{
  "model": "masked image model",
  "dataset": "crops of objects in photos (Visual Genome)",
  "crop_scale_min": 1,
  "mask_ratio": 0.6,
  "loss": "l1",
  "widths": [64, 112, 192, 336],
  "residual_scale": 0.3,
  "muon_scale": "match_rms_adamw",
  "learning_rate": 0.0067,
  "adamw_weight_decay_other_params": 0.01
}
Rows from block 5 of a small masked image model, named by matrix and row number. Rows with one number belong to one channel. Each number is 200 + 40 x the weight over its row's rms, rounded and kept within 0 to 999. All counts start at 0.
After each channel's rows are labels from the 100 images, of 14848, where the channel reaches its highest value: "peak at" is the part of the image that holds the peak; "colour at peak" is the nearest of a few named colours to the mean colour under the peak. Only what is clearly more common there than usual is listed. The data: crops of objects in photos (Visual Genome).
# convs0: first 3x3 conv (model.blocks.5.convs.0.weight, 112x112x3x3, standardized in use, each kernel summed), inputs 0-111
# convs1: second 3x3 conv (model.blocks.5.convs.1.weight, 112x112x3x3, standardized in use, transposed, each kernel summed), outputs 0-111

convs0.92,171,188,247,242,130,239,269,161,277,217,253,180,195,117,239,163,207,157,196,215,224,183,175,236,217,193,218,158,237,244,204,167,138,183,224,168,243,159,217,89,173,161,128,249,238,227,211,196,272,220,223,116,210,217,222,174,166,212,228,253,223,145,253,165,164,146,196,214,181,230,188,56,200,203,221,143,227,177,293,165,234,186,247,231,193,221,239,210,157,162,216,225,180,182,159,177,232,206,224,186,231,270,184,227,174,190,239,224,164,177,174,205
convs1.92,199,206,194,231,190,222,226,227,175,211,219,247,119,178,233,207,140,255,187,114,233,181,199,251,142,176,190,193,164,124,231,192,260,201,130,179,185,261,229,161,201,259,243,169,232,180,148,263,210,207,162,217,204,188,235,225,198,140,212,179,240,230,259,206,203,207,237,236,305,172,234,195,188,263,230,307,232,105,189,198,144,225,166,273,223,186,170,254,214,190,186,197,142,168,203,249,250,240,173,104,189,195,203,173,170,168,196,162,278,238,195,192
peak at: bottom centre; bottom right
colour at peak: white

convs0.88,186,233,205,196,158,202,203,226,187,182,189,190,210,104,127,292,210,253,222,160,239,175,175,186,204,257,206,130,221,228,222,291,209,155,209,205,233,187,222,243,216,173,229,206,237,145,253,248,238,175,160,221,256,198,229,200,249,221,174,150,210,176,217,128,141,251,189,195,190,223,189,194,242,213,226,176,200,189,200,117,157,176,200,191,142,197,288,186,160,245,310,114,181,197,221,272,138,202,151,132,238,237,197,165,167,116,150,200,222,204,243,212
convs1.88,177,217,189,209,212,163,185,196,212,215,219,227,189,139,233,181,224,212,161,200,143,173,178,197,212,214,282,164,83,279,230,193,187,157,183,192,177,215,224,229,225,192,213,199,240,221,227,140,186,166,168,290,180,239,193,240,222,266,194,228,261,220,255,127,214,134,239,143,146,188,195,237,218,222,164,135,184,151,119,123,178,199,188,146,220,242,266,167,135,152,186,216,166,244,196,193,233,263,228,139,204,281,236,208,204,185,121,200,165,114,214,214
peak at: middle left
colour at peak: white

convs0.83,226,205,204,204,208,216,222,230,152,214,208,182,234,202,199,214,240,199,224,197,210,218,220,212,144,138,180,173,201,188,193,223,180,219,226,219,232,253,168,230,193,213,213,144,234,167,208,177,167,244,214,249,91,206,243,199,199,225,142,178,202,250,204,220,224,257,256,154,220,200,124,211,206,205,188,261,189,58,226,149,217,195,192,236,162,245,194,230,191,242,211,201,231,226,160,242,0,218,149,186,197,229,219,96,193,190,189,208,214,192,249,194
convs1.83,214,201,163,238,134,278,188,197,103,178,257,124,204,198,222,220,118,208,184,236,139,197,252,212,217,260,147,182,243,184,214,165,141,269,190,223,224,180,221,226,194,196,258,193,156,201,147,197,214,235,170,211,237,125,200,165,239,203,174,187,117,254,201,127,173,188,250,190,191,139,212,132,253,157,143,289,155,253,169,221,151,184,204,212,240,201,241,207,214,204,220,225,169,180,190,221,263,232,225,230,150,185,189,200,253,196,248,293,237,246,222,150
peak at: middle right
colour at peak: white

convs0.66,116,262,217,231,231,257,237,224,232,228,266,207,141,196,257,211,148,167,216,153,178,172,266,141,221,218,284,178,206,202,107,223,173,183,149,245,217,150,203,138,249,187,152,222,226,242,215,272,210,261,171,94,186,188,205,151,237,213,172,214,229,149,172,197,171,188,118,248,251,188,161,167,189,219,239,196,233,182,245,204,115,139,216,195,193,265,188,167,213,205,202,137,203,190,267,218,170,171,263,192,162,203,176,140,218,174,228,248,224,204,201,232
convs1.66,236,253,126,187,207,200,194,237,198,213,144,204,162,199,142,216,248,167,207,245,224,232,119,200,167,97,170,175,220,195,261,216,268,281,213,207,174,164,192,184,237,164,198,200,128,115,136,230,201,214,163,130,182,176,168,205,222,183,243,160,206,246,225,267,187,182,190,208,149,226,142,187,186,194,208,220,209,113,133,219,178,244,149,211,193,118,161,184,233,210,264,195,216,257,152,194,196,228,225,228,197,144,118,143,192,165,150,186,139,240,144,169
peak at: middle left
colour at peak: white

convs0.107,238,248,202,197,230,205,225,248,201,217,230,242,213,220,211,238,213,180,227,201,206,264,196,169,238,66,198,165,160,198,193,230,165,196,200,224,212,217,198,126,213,229,234,180,199,210,194,180,165,216,240,194,26,144,206,163,200,249,156,225,234,174,193,196,179,223,183,193,198,197,203,185,231,238,204,194,261,150,264,189,202,242,199,225,169,206,198,196,203,171,173,145,193,253,188,262,43,193,135,211,197,205,213,75,240,181,195,227,217,244,245,220
convs1.107,213,254,165,230,138,267,220,187,164,149,249,190,209,155,163,174,128,172,205,218,201,167,150,157,235,202,135,206,209,136,207,155,203,230,219,186,125,223,139,177,257,184,188,181,116,170,214,302,202,202,151,173,264,148,181,194,220,159,177,164,135,264,269,262,171,233,256,201,198,205,198,210,167,147,171,271,189,219,239,175,228,190,213,130,172,122,189,250,237,240,185,238,213,120,194,225,260,195,164,219,152,166,142,226,184,244,206,219,185,234,210,139
peak at: bottom centre; bottom right
colour at peak: white

convs0.68,190,241,200,177,117,194,205,176,232,202,214,125,209,160,174,233,276,189,185,197,231,196,142,259,169,245,222,170,207,234,220,251,281,204,240,218,210,186,181,137,216,158,263,174,244,182,238,314,263,146,155,247,204,200,224,181,220,186,184,212,227,167,215,203,158,201,195,222,191,168,207,162,271,185,217,187,198,168,223,194,118,163,232,239,109,176,251,180,153,230,274,174,162,179,181,233,137,215,119,135,270,202,210,171,174,141,191,163,288,212,257,201
convs1.68,194,162,183,212,204,174,207,268,236,209,213,274,226,145,171,157,194,154,182,199,158,279,200,140,243,223,253,208,160,240,194,213,224,251,249,183,198,129,177,278,188,228,213,228,163,157,235,206,297,197,173,219,145,228,247,221,203,209,239,179,256,251,254,166,229,169,151,142,178,203,236,219,168,241,164,99,148,202,106,156,171,191,210,192,193,228,248,193,172,126,243,236,143,212,190,169,245,180,187,184,172,253,227,201,201,226,177,184,74,173,205,247
peak at: bottom right
colour at peak: white; pink

convs0.91,228,201,218,218,151,234,231,240,213,237,191,191,249,180,235,186,225,206,225,140,184,219,186,161,221,184,195,189,175,215,205,125,202,238,231,188,199,222,226,0,176,206,119,210,228,242,234,252,225,188,262,133,227,208,218,86,204,209,260,215,201,106,225,185,194,210,155,198,190,222,226,95,223,244,238,180,203,160,208,244,177,227,217,202,204,263,138,201,198,141,185,190,178,227,263,132,213,219,183,193,275,202,227,197,167,212,193,200,217,214,203,185
convs1.91,155,200,282,147,184,151,206,171,258,157,206,220,212,196,139,247,234,243,164,169,195,192,216,228,174,156,224,163,145,156,247,137,219,161,249,163,202,205,186,197,279,216,137,240,161,192,220,204,215,251,171,220,200,235,316,174,192,158,172,203,187,186,186,214,180,250,190,189,238,190,268,291,224,221,151,256,188,234,202,184,243,203,164,193,129,146,190,224,217,98,201,202,156,110,157,169,225,121,174,203,193,197,246,201,200,293,223,254,199,257,185,229
peak at: bottom right
colour at peak: white

convs0.59,154,272,247,135,168,191,175,243,185,163,220,256,241,199,150,234,253,253,190,148,215,205,234,165,222,173,195,112,161,220,214,248,261,211,194,168,239,183,178,198,203,170,190,155,217,182,196,268,217,177,165,218,191,144,217,208,199,238,208,170,199,209,164,202,168,280,182,195,239,171,213,236,230,258,200,169,205,214,251,105,163,207,221,207,82,256,220,183,202,284,183,209,213,234,258,206,116,237,128,182,241,199,186,126,249,95,163,184,251,200,244,176
convs1.59,233,212,124,262,149,253,185,157,196,226,214,271,183,172,253,212,222,234,208,166,144,182,86,178,201,224,193,156,258,155,223,210,178,248,188,185,93,255,217,193,168,168,262,180,128,254,195,227,245,176,163,227,157,137,227,229,261,238,218,210,243,289,221,200,231,194,211,202,155,180,183,195,177,232,201,112,180,219,162,189,189,119,198,209,235,229,196,249,203,252,221,200,205,237,168,207,157,164,219,161,234,229,209,159,254,103,199,132,188,156,221,231
peak at: middle right
colour at peak: white