A small masked image model, trained from scratch.
Model: arch nf_resnet, norm none_scaled_ws, activation relu, widths [64, 112, 192, 336].
Training: muon at rate 0.0067, 13500 steps, batches of 256.
Data: trained on crops of objects in photos (Visual Genome), 28.0 epochs.
Rows from block 13 of a small masked image model, named by matrix and row number. Rows with one number belong to one channel. Each number is 128 + 24 x the weight over its row's rms, rounded and kept within 0 to 255. All counts start at 0. Numbers have three digits each.
After each channel's rows are labels from the 100 images, of 14848, where the channel reaches its highest value: "patch colour" is the nearest of a few named colours to the mean colour under the peak. Only what is clearly more common there than usual is listed. The data: crops of objects in photos (Visual Genome). In brackets: how many of the 100.
# convs0: first 3x3 conv (model.blocks.13.convs.0.weight, 336x336x3x3, standardized in use, each kernel summed), inputs 0-111
# convs1: second 3x3 conv (model.blocks.13.convs.1.weight, 336x336x3x3, standardized in use, transposed, each kernel summed), outputs 0-111

convs0.205:158114140088137129124096142109100131103144094147152131112143127067104095125118122125137160114111130147139124134119133141097126167135135103143147130131165074133152151135121148138142114067122103099091111111127093129139134137141066100102130134107118143130123137144132110102128140126123139167100161111137149127114089117137132086146128086102
convs1.205:083135139185120143111122083123122118139102157113196118106150127149118125090190137116131140133133121140150100131132147151139137091092140131168147117120158120087091173121172157147124131127180131172110139133148124096130105133130113106166104166129104118128108122156135144113115169116098099114091121126124103156110150125150145113113156108172
patch colour: black (29)

convs0.212:110158169171123113103131145168138128147133153150055132133136116118136139114085181136104190107125116112097128132113090183146111121127123102174158133159119120128102111118074097102151109137125146134106161104147086135130159121127131109119153138115115093128082158104170132125176136108154155152159157103138120109131111133157137095109114138138
convs1.212:121131094141103109099136149146136128068143139119111097139161145108174084086128129126114131164125138122170159153131117072112137097136116147105152113106110109104164163133123109156081124173116141100085110139141113171148126108148165117137167140085106096079158103139088156137123138136145134141148125114111094160115092155128091059170113162092
patch colour: black (30)

convs0.241:131114136130138113143143127102129132109127131114182118135136176128116123099116099140156124136157110105117230137136122114137137134118119145140119096136159136129209139144149147143136129107129137096094115118128085098142140133104062125094224139191129102124105139128130141129138120141131140143122125109146124150116128137201147108118103129096
convs1.241:118093143121164151157132134153122145119171154127130101129118108151136120160136137199113143113134124104108074108131124144154122109128130118142113140117095110108078154110103134121125128110072119112146122062090099129109148137126149124100079097107107107109145134132111129145115123111146136152137121116126100115131151125175103122121122147109
patch colour: black (39)

convs0.324:127142160087149113110133108121152161143135104122144094157147138099120132093100172122131138181136132098086122137113129138117111103142115169189130115115124115112161138107095115106169123095161145080152141149177142079118135153160082120109160100120094091143126100118126136113164106117165131104167142134134115096125116115090106121127085111135
convs1.324:119095151132172127143130163102111132154130099176148156124120153093130151142168140157168103074081109127130088125119150122135132089136130131094160162162123177099071146124119152125142171134117172096110153132132145119093149122135105127104126117125109129116156116121125139099095120130115129127133120145083096115114111120129172090157104148133
patch colour: black (35)

convs0.17:129133124138134124116135170089108118099151103142136137135129124123115132100120105103152120172118139140114120122107125120123115098165140175155134162155170139105159140157086151143134094085131162091103093085110132111142127124100091117080126156076085186170147137105147116089054078152126134098141133117138080120092095137123173134150146206109
convs1.17:158109151155138153163163119110132149120127137096070087099130081079115084148149141138127134119081121087139143163144112119081136148154136134142120141135145136107104090132114130159118136117133111127154147131112102135151132094088108097165118127141093122121092085150086146147126125165171147128137164150129112150135120154114133120167125109144
patch colour: white (81)

convs0.317:130131153120150140115138119105127172118188095099114127140144132115086069122138143165170099096158137104147132138151120114101116158088126105092164116115151096107097118134080127165143132126138139126066105134106116150149125145119089158100117115119147114141114147130161123125190132131122139111108125142169128169146128116155133114130113153170
convs1.317:131093158157157076142114103112122100108086105129106148150140103164135146129133144110112112153157107112165139125157102103152155127145133126137108137139129137131117139177106111106109100130096153156117118145161116132133134131112154148121160158075098128197124149159140173170147115124120135106167115133155125124130079171124142145230127109144
patch colour: black (30)

convs0.167:120137128138093142108118093149117144100120120096131115129153156134084112155164112154146159136128128102088135102107133119131148147123132135150090108137111059125148151163087159128150137054138131157163116153167132107145164128176054130097171122161094128152137099127117134115101124152110161129101149108124181155103145114130120115131105148110
convs1.167:116151163104070110153139134121141124134137117164104114144170148122085139165102076182170123148102081130101122148138125121131153108141134105137102120158162118138121134150129193140135103137096132151125110123160126178117131144135127122111107113113121107182106123157181125162135138130113114149121132121113099108127139118164115152150159155119
patch colour: black (37)

convs0.144:153149130112138133082128098084142144175132098128063093114128139101128184114184117136072082091119124158142144121159131150132114120128116159089128101109150176143120113099139130102104154137098129137146151109143132128118121117155102132142134126121133142109147137130107156161094109129139114087154128062133108124074146088136149112101119060121
convs1.144:143144115157121132179093172127126155065127139130124123099129150110147156067151158099127127187124100133141137103145105098129079102124131138104142145135131112095165155184155120124120138122124175143103153183185136147130152106151135131119135096144105115125180133147143142093105132114117146182193098152146158106136179110122078101130120121096
patch colour: pink (29)

convs0.12:122120126153141074108110111116129136094155128154149097136112130114151187097129132133104154123156123114157122135154131110126133110094105097189140141185131088136112161120153128152100121127142145067131116078177154144139144142132085106154087144133136103146121127113137139113120168134133134147179120089114100124179120104103113130134049135130
convs1.12:141129137153120149142126127106123180130101154109115090130104099076113112168123107136099159175148111119139125162113129122127137150119130113148150151125125097161082115086100147095146146124137115112134132106109077075141129133081124109173125124141127117120079150134158159153114083129142122095145136126106114169169124147134151143131171150151
patch colour: white (30); pink (25)

convs0.2:094117157126118130088119134098148147118087058096107153158118146115147120083128106135132124130111143137161107124119125150150130135140136134153152112176107131126124150181099117105114091101124143075083075113121140153175126129139144135111159135141148126154136131089100117140143162162183126151118154098146078156117114139154141094126098095122
convs1.2:135151103108119143078119096108122120161133104146115086129123137144117120102132152148142131091126131127122110143165140129111074123110137126105117131153149149143107118126134126114117147136132145114159114120086124115133137143131096106194103143141129113124107119000072135146110108090079128146148169119176123109107118149123111144074123151110
patch colour: white (29)

convs0.81:123147147123148131140154164121110111159156142141109125098148133094145124114128107112112124121121145177061088150108157126117101162145118100128136110151107156142124112130116159145097120168119161132100103128122139154097088126141168105141131143119110132128080142141132128098116097118110146122119140105122116144170121104161098100133198129138
convs1.81:141144090156126119120100146145119120198121136127132129128108138149126133154113094107109136116136115131184148124097155132112150165166126092135171145126117143123141113097128141125129116133146139147105138148152083117141121107106115132122123046196123120138090153143131157101079134092104130110119139145128136124133161124136160163116149107092
patch colour: white (41); pink (30)

convs0.259:099086152129172135102108109125131164127090118105129144102128132109132104090110136142167106145125116131147160139140088111116131129131122148130130129152138106137143143163130115110107116119112129084042104110116147104163135172129118121157126102125162130145119154114129164105189167133124143125126128109141096175079105128181103131134080124129
convs1.259:146104109135137154135129103144125110133155152132144142110102111129132109142118128151083146159145117163126111081110085140116094111143164138136118088158160153121087131131132142111122137130151096110089103080094151115145112122107124093153132097154054108145092150128162139137128093126152152136142102111121125093153127150183135135132131125158
patch colour: white (63)

convs0.164:136128124162097113119158180065114141139132101141153114123136135127141175107138109093125155104108123124187113144139142138134084107153086149148137140160119113148133130129119196116119072099145139055093120084145131107129152128144105085136117131126133162114131139111162113116124115132117167094114149137143090135149082103133155151105246137152
convs1.164:123145147110115151096156108122090110153147136090081065110088145113105100166155086132139121151132141158128116125112097104096156133161122102188151129109131110118127120090132126157150136143129147137162105109118089112121129135083136109148128158139093146128073189129114148177118137117145115091125163124105095161142139195103135132109190133163
patch colour: white (33)

convs0.257:203150095140120146104104138158104135086161154178103106156182108132113113149136108076119153122095128144123131130092188169158102174177121123098105103165114187100123129114101128130088101106157126113167103072150123092128134133104084135160133132122134144107120149105126122118041143148127131120128140133141135138097138143111151162149184081157
convs1.257:104146143126126134068129110127061126095123089095138138161129113113098135078155143091140149118104145098080144117150173145142118108090107142124102119161177127102150115124178090129132116164147068153150111106126136134153121142119104149127133155108167180112117132140090175146168146155163140138143124098160149141122150110109128136129087130142
patch colour: pink (31)

convs0.107:141119131152155116092135114084099132140159148118111114148133114189135123108120064073130135156068135153174122128131156123155124150162125134150122134171099155100128119119104139120069116038153106117118126119118178139125138132161092095148124137130136193107170129104084155116105151144143131125142136168115124149064145111139116122104156062138
convs1.107:089144139129152132098115082116114116124137097123106149152162122147122115159120129165112147109084138148114153085139143120121098119113102140131139100101140131103160162125145104112137125108132172192163107123121156134126156106103118123136135143134087169132093124085103148136134145139143145126144089146136161144144131117086106126127114100152
patch colour: white (49)

convs0.26:148101140134117136153132108099134142119105140097164116133139138147136112110107130097177097089099122140152150115152141101134081139116112202115126097106180098131142160139114155149147155150117119169119134138174181142133158168149136164122129134100128191153185109149099126145123118117131153104114109155111136139086135171126117130141192110089
convs1.26:123107125174133157129184149083147165095143131118161125103112078109116123118171122139155127124136123112151149139124114126113134136115129115159132141093100147134153125110134145121149105162142076116143120137116105136142149106138120116119127141158116108118127096145082136128134158146143179132163106134157132149169182108121117123133106082114
patch colour: white (61)

convs0.37:137162107141096123115129121157123130137118090105134094173115147088114090182117152177163163153124152079102149157152140135065114135116112110136131116100128090113135124124099111102129108152106119151122160143102171116110122133096103166164143120133136137122130137121137114112192096158115123121130102119148108116118156108111124135121106148131
convs1.37:136139151134145134116122141157151133126128098165145126182125166132157127107132109118165121098140116156127116089131139117129093135145158092153152154123152109132119144147108147130131127108097148124147117139151151127137116148093121161114147119107108131111159137163150129138095126100116110111131141170074180120133107129121165169134100141126
patch colour: white (26)

convs0.219:147125127091133108146163166144138105158162153115112075140158128108116126153157082130144133154132128133126120139149155125155109110118132174116144181163148120111133138126096101138112128068145124170111124110150165148092178143155081136149096138103091098134158126133135148140109119127146140088101123166160141110220140125106087138142129109105
convs1.219:146104183141142142114126127129122162137129105164142118099086130154138157108108135110126111100145099154161110105138141072102103139145106109131093143104120117130123040145148127127110097121086167122127151131110121132168131156135116124155133117139122102099124100113086138120126113113104124092120104169142107118080132126126136131108149193133
patch colour: black (27)

convs0.263:129114110157099135131131106097143119172129168156172144110133122167143172152133103114101104105113129156085127124097115200141108109101144140148104151129125143136114127119136121152177146228132137182139133120145113107139148131083126133102115127083083084150109174122125128121157124132139177150140141099107134110133124140114099105139109111108
convs1.263:132119130112131167077123104115114143140136132106148140102129137115145088118137122109128108162108129082165130138138114077150117145138133159137139111095097097098156167154145117160093142132138113121136120098144134128154131079127178128123140106119104128079139125143094154116104112149147151129124144122099097161144127124132097075135166119138
patch colour: black (30)

convs0.267:118139098113091120102142137094132152168103194126130149144116130149131131168083137122155073108155128143157147124119111127137100110148138149110144108138133165142127121163104152153127132184100130111094144097153077114107154141079121166080152163132127178139138140132164112124138148150115155154105116119127069134112119164128146089126180125123
convs1.267:089119140115127137143194139111133128144132115101132146130084119102149124110154143134097138144121088136110106120145110151130098102055056125140090100091132110135150107124163114131111140102113106119115086123134109126147152139146125197132052149131130155137110102117114094096099117164154145127130152132134152143127141090100093092111116093123
patch colour: white (70)

convs0.111:142150141130129121085135167131146114095128147119139119166138127147096113171140132127129107093050125123109109125100143128147091140146088170165126135136134151080108127153100136121205155152136142115097101166129146168121146115159136147123112149087109106159158110124062100134119105124108165096126146138115116129142127153145145109143150212122
convs1.111:136130146117123133120098155079145130159125172117157110147151090124146137128124163087105088117092186134145134114110122074114128130115138140089129113160137131148187154092116109168116133197151088173121129139114117107170135114114131127128146160134110111122123143126106109137141124131094154128161102124148153135152190171090146171160130069139
patch colour: pink (28)

convs0.182:134148103095139119119146119111138160137118126107173107112135121142137131098111131118138085129130100121180142123145128112173110083136108166174114133113096152104166137120101141141129129168152135135171134089111163127119123144132073095084142085117156114138098133112104128123113136160131151128146091148098093127133141084124086093117122086151
convs1.182:148104167101137116108132130123091107179120141123081150130144132105097156121157141091123111120122111095092125077080103183134141152138122142082079122117143141091166149113140110149150134128146158144151143117164120150123139100160096143111120081135139107145144116140129106118165138131117155166120110139114154101170139100130123134161098088144
patch colour: pink (25)

convs0.41:146152138142104126134145138147120109151160133102210120135163135138141175144094092144120103103140107137129156114163133134128118130110129123120135076141138136108136134150102146145159129104128133171127121173110085103151136124142119129085120168080110096138143146146121118188089130113140157139147133139144097138168106132160087168152092119111
convs1.41:128109142151137142114135129088086151151147142123104121111083126116102117155167146094139113192142105087075088119155140128161138103139132132122111135125087082089103144133131135141131153122073127139144156084112139135141158116111140133102065126130099132122119130154128112158151111131119078136108067146152120128118109100167095123164122193125
patch colour: black (61)

convs0.185:166119130122138111119141128099142147111136139134155080177171168099149125094133104124110101121135139146124151128144142141149143149096146149122122136131124121094119131115128134125103153122140137152114105080140151139128136125113055122126117121142136162135123146105122100098128119133172148098139107086143151122156115084133097108112166027123
convs1.185:096155109136170138128129119134139149085096109160103125122124135109135097117133143115111174132109077142125120105139130125093088107137159151105160116132141112092134131162148144141140149131126145183105192154157127091109108114092129139112125147143116151095132143148136144087167122142190143143093152128092121106140131118157121082123139128178
patch colour: pink (37)

convs0.262:148135134118156090098132146112137133140139102095075123130160122082158118156065145151141137113113133145109106131116125133098077122134109130124134152132121177117137139161133125082116157139121153089151166141129132131096118131156162153160148116106187104136148131125141082112119131126106113096109163106136119145109143109129189074098123165163
convs1.262:148132141135131125197138170103147124087117112143123107133154130133184111095128127119148110175120127151136145108171149117111091108182105144112118101095143126122145146181145127158116101114082185157119113106125146160135128112131143143127129114117145116147157108128130105107091173147180139125143121116151168094140090141116090101178125126107
patch colour: pink (35); white (27)

convs0.61:121131131115119094114147146066125138146106192099159128113138142124171127121092109102159083143088110151174124093138129127122100118144118165082108122160133151133135130158094173155092115160124145137138140083172073150116171139155126142108135148120089149129158105119147112132133177133132169115103108126132145111159094166108118101121181075100
convs1.61:085114197106128117157130119125110090113146134132114126150169114137143128109168133130147119092135130142148133145129121109140110147156145111175141107138123103125156109116149117111120117135085124186178084099134072112136130108116106159109125156141141161178129118113109108122137159119147147111144124142110150175099146146079118140139125109139
patch colour: pink (27); white (25)

convs0.296:120114124128160152086140172120140136146075129102115124128130141126160167143120080083142150104077164140130124133145142140112092118152114137141137119160124091093101133125094110165115119148113121104119154118145122156125162134169153108189134096120111143161130132079161115153153118128120150078125147113134118118116139119113152134116154193120
convs1.296:146121169090171152098119122132117121128146154128111106150117120131146098107132101154134094111104153151078155081153148145116117130115115173118144102122137122167150164117157102144120105172119092183133105149094147103143126122135132126103172129146174113140161144128132159126134140120148143149149130084161117146134128147108101094130131113135
patch colour: pink (31)

convs0.33:126135151125138131165128117083151110154125090110137118117128141102135086124110069105124165166146126133103139124165142107094128107128142149160095124124143123092147162140168125122122128105136149143133172108098163123163134117139163148126143118119083107112112157127132164112166089110066165110144080152134106119156158124152084153101130126103
convs1.33:143112130116163141133114128109119171073135138110094137162123122123103144124144129117174094117103146116138131142128112121116106144121114161126128113141155115147142182131142135159102123139149127118150132139192138132119132119122181141132133132168111076125157132176141125133140142171149157104150121122114119101114139116118137171170122131140
patch colour: pink (31)

convs0.74:134113122121110120096121125116140136128112103122160132123146147155102115106112121164178112096099148143114157128150135133126154144150134143130130143200140119125104118163120106151095137088133130097073163068125122154144132145153110154135139090124126134142123130107141098151152174117110153162118103096151100136109168151156117128128085096115
convs1.74:154148106105138191138155134135134155130123140155096120114158138115117106101137146126099099079165135147165135131143134119102072156132157138119114157150134159130134147132118113101128144094183080099136096091094129129148144098103103129125108116132158121127112056077106150117111133113122129133165083139161164126111139155118155120127126122136
patch colour: white (37)

convs0.140:141126105145154129118150125135133148140137116111129168143138135115126068172090108128192123105137155091125097123113153159150086111161151146105133119156123116096128125102108115139151123076144125125183184182158117122134106141107129150109154108147122080136134125154142109100147110125105111099135114149142082126103128096107105147145092162085
convs1.140:147124156127148140114125126132120113086131107147147091118163115136127128096127094132102143141091117164112134137110148107115072126183159117076148111118146155093130158154159094095132109104099158169116137141124153143114149130156153125096130134114105140117179119126151086086103151128115140110140106130134094103125131134114136113163127149080
patch colour: pink (34)

convs0.62:122126111140126122115140120099147151155093167128134096131136124131122138184096124129173128123184130129100148127109118131165144138110124109133122106141150097085146133133073110118153182161133119157074180123107094149142142110138131166093148127138080108144090149147124132146123163118133196172113137124120057123101156111091117142148116138111
convs1.62:122145110134119170121129142100119103143119081114147158121095147142127108141112122108125109122197146115144116113137126125142147120059142122146094132039136104097126140125150151118147165143133131137079147135106122165144123117120146154130111147131159122120151131109140119126110111179160116118100129116117171135129110118129172097115162095093
patch colour: pink (29)

convs0.330:138112122143132111145141085112114157166156091134148126100163107137153126098115115095156159097128116145102074121152144136096136149138138087102118154170126125160113118157059119125092110136169116126114104094148119152132121098094123101146081172081141181140097157140108129119103167080153143131091109136125123110115109103109123091134155120179
convs1.330:119097134144135143114156133106145126110142138134076119105138141125139118161159146138106144130142133160132145107144158153113091155146131137178116122112091135120094083116141158140130121188143128150133120109144097098155115110110080113124124135173185134148097136145135130090116120127119134115117097162153128127117115130168160120137139142143
patch colour: black (28)

convs0.222:184137102109138079134119123081109155151155177117139086114173116124155151116114091116134121140125126096113128132158144140138136153121143148185144127171165154112135132149109140124109130098127122104119136065146106110154140132129116140067169138122139214130100142138132116131114152105137148145090119137144094147069128148114111126143106083116
convs1.222:108145148172136115124176168175115119128119104142111137116127077133189137128116111141115143093114112117133104083130199110119106120143129148129115160167146116101118110170130132128128159105156164116140171096118122124126132131141113121146123141111129161128144094127132100109158123112085112146125138149113155112151087122172108131146125093140
patch colour: white (39); pink (27)

convs0.298:108138133133142137135096144172131134114106119108150078145141137144110155137104126140166122141162138115103149136117094122144131107149174127120134122124092115089151144104049095111158126085152148155092144111120106146119073106113101096103135124112115085131125141152154113119158132109150124132095127107145127137138119132149135109102059138130
convs1.298:136098119103069126117106127102130084126097105143162126127144153127143120159154125133152147115147130139163155177129154079149136165126144086130120152177081093120072145138112123127110108162170096139116140154125155117073108157127138106142105172123161142132115170163136086158148181132132083115126130128117115132148098153111118124116177139125
patch colour: black (36)

convs0.138:108126164121124125124125126107136139147125111122115123131173120097146185115142153103201130118111108133116079120139127078105082139110096094099110153168144101146140127161137123126148150105114118067097193095131110087100150147128101139116125126146151133142111098106147123115127090129137147081121142158124175127156153109115145106097125190119
convs1.138:126131129151114144120147133175156127089119123148151132087089102142130100097134124101138090130107133128164122123162132097154105133162158122116171129104147121137127165135132176140105131122137150162098129120105131149122112135118111143110151163149084183181133107107146145067093147158160118129122122139121141126155126143153173115133168129157
patch colour: white (32)

convs0.174:138084123121113120156131090104139151122153171099219156092118146149122116144145150109166096123107145144126153129132130099080114076098120139162124095142145133138125127174115135127179123135151122204150133121179174121135163124119162131124135081138127184151157112104123158129126123143104149110101097111112153151119135140112089111122156113115
convs1.174:141131126089131134112150134090126136092126164114125116127111123084151123125165127144153101139089150110081151145117108132106147161112109110161113151084125120116137138146110122158134118119145110091140135156103119164120120105139118100126162137151126114149111114144118146165133164117154138130139160163148134155108110143136129137150142113123
patch colour: white (35); pink (30)

convs0.323:122142113128138096137144148064110144141130123166142091135137144142169152164143109131109102085132136127123106157150114140148123128138117150182142140149091136118138118119159140150128135151133130081089122069142138107120128122128122122163134173115146101126111138140122086130074132105093148145140116097151080121150120159128092148129138125149
convs1.323:117150161146120165172100144135132125102116129133132111084151152109134100086147099143133096149078106134119123089148111083126096118096159126139118102115180112139128141111116131147149132119113095165112122161149124084161145103107156125133135137148113166115126120127144105153149128104184170144135128127111091144126152128116085117157117116122
patch colour: pink (28)

convs0.87:109126129126129131114125112107143133171105144147109105115106147062153152121139134131109135153120167109107112133118129132119093094162102128112151082173112113160120114122110145131132135107120117119080133095119119109118144130158162131174138100168103142122156130149160156129186121124125135096091132085134098133113134105141099123106114121098
convs1.87:130158090130089134096121103140128095129138128108142120088114153122099106141124133155193143127128135139135152132119146121114162119133127101145167133140144127114159191118155135137206120129145118140151123062134119160150120166112159134114156126144129098131086129152158144110150164106132134153139115109127128134092155119101118118111152102132
patch colour: pink (25)

convs0.271:135089145120092086082150104153126151131152125118117133111120115104153120119113100090132112101165131141141112159167120105097143154126129108132128155141127108147155121166173136137095148116101130140146181074151104097134117150131141080127141116150140132127146099137113117104147135122121146116119090159121118136165143144140120128143054181123
convs1.271:160115095117078176117087133157156114131117120148168118090117139142082094110124089128077093137150110165143130132125133116154101127158133135105118089152145136136137108118097128106143122163170147150123164141103128104111103115118151138086123096137131123130143115176171125074149118162119131104158112155095148116099126102164148075137129113141
patch colour: white (44)

convs0.67:152140131123150086111139123070128145112104158093107112140133115122125116104135111099177090153080114117154126111183150108122098178129110170135117128140151126107122134150105137161124146188141123106106153092149138172139125148145148126140106149100121181162160106100108114151081159134135160113115096102119086111122144143092111112102112074145
convs1.67:140134171149142156104141147099121126128124129144087152125166070082153155090120161131148121134087105104146157106118120090103107177113134136114107114123114128103162169115155105116180116139154112149144153104152108136150132138134108128116131142164122113162120125131066089133143131104129155164122092132075157168130148135074138141140102087117
patch colour: white (87)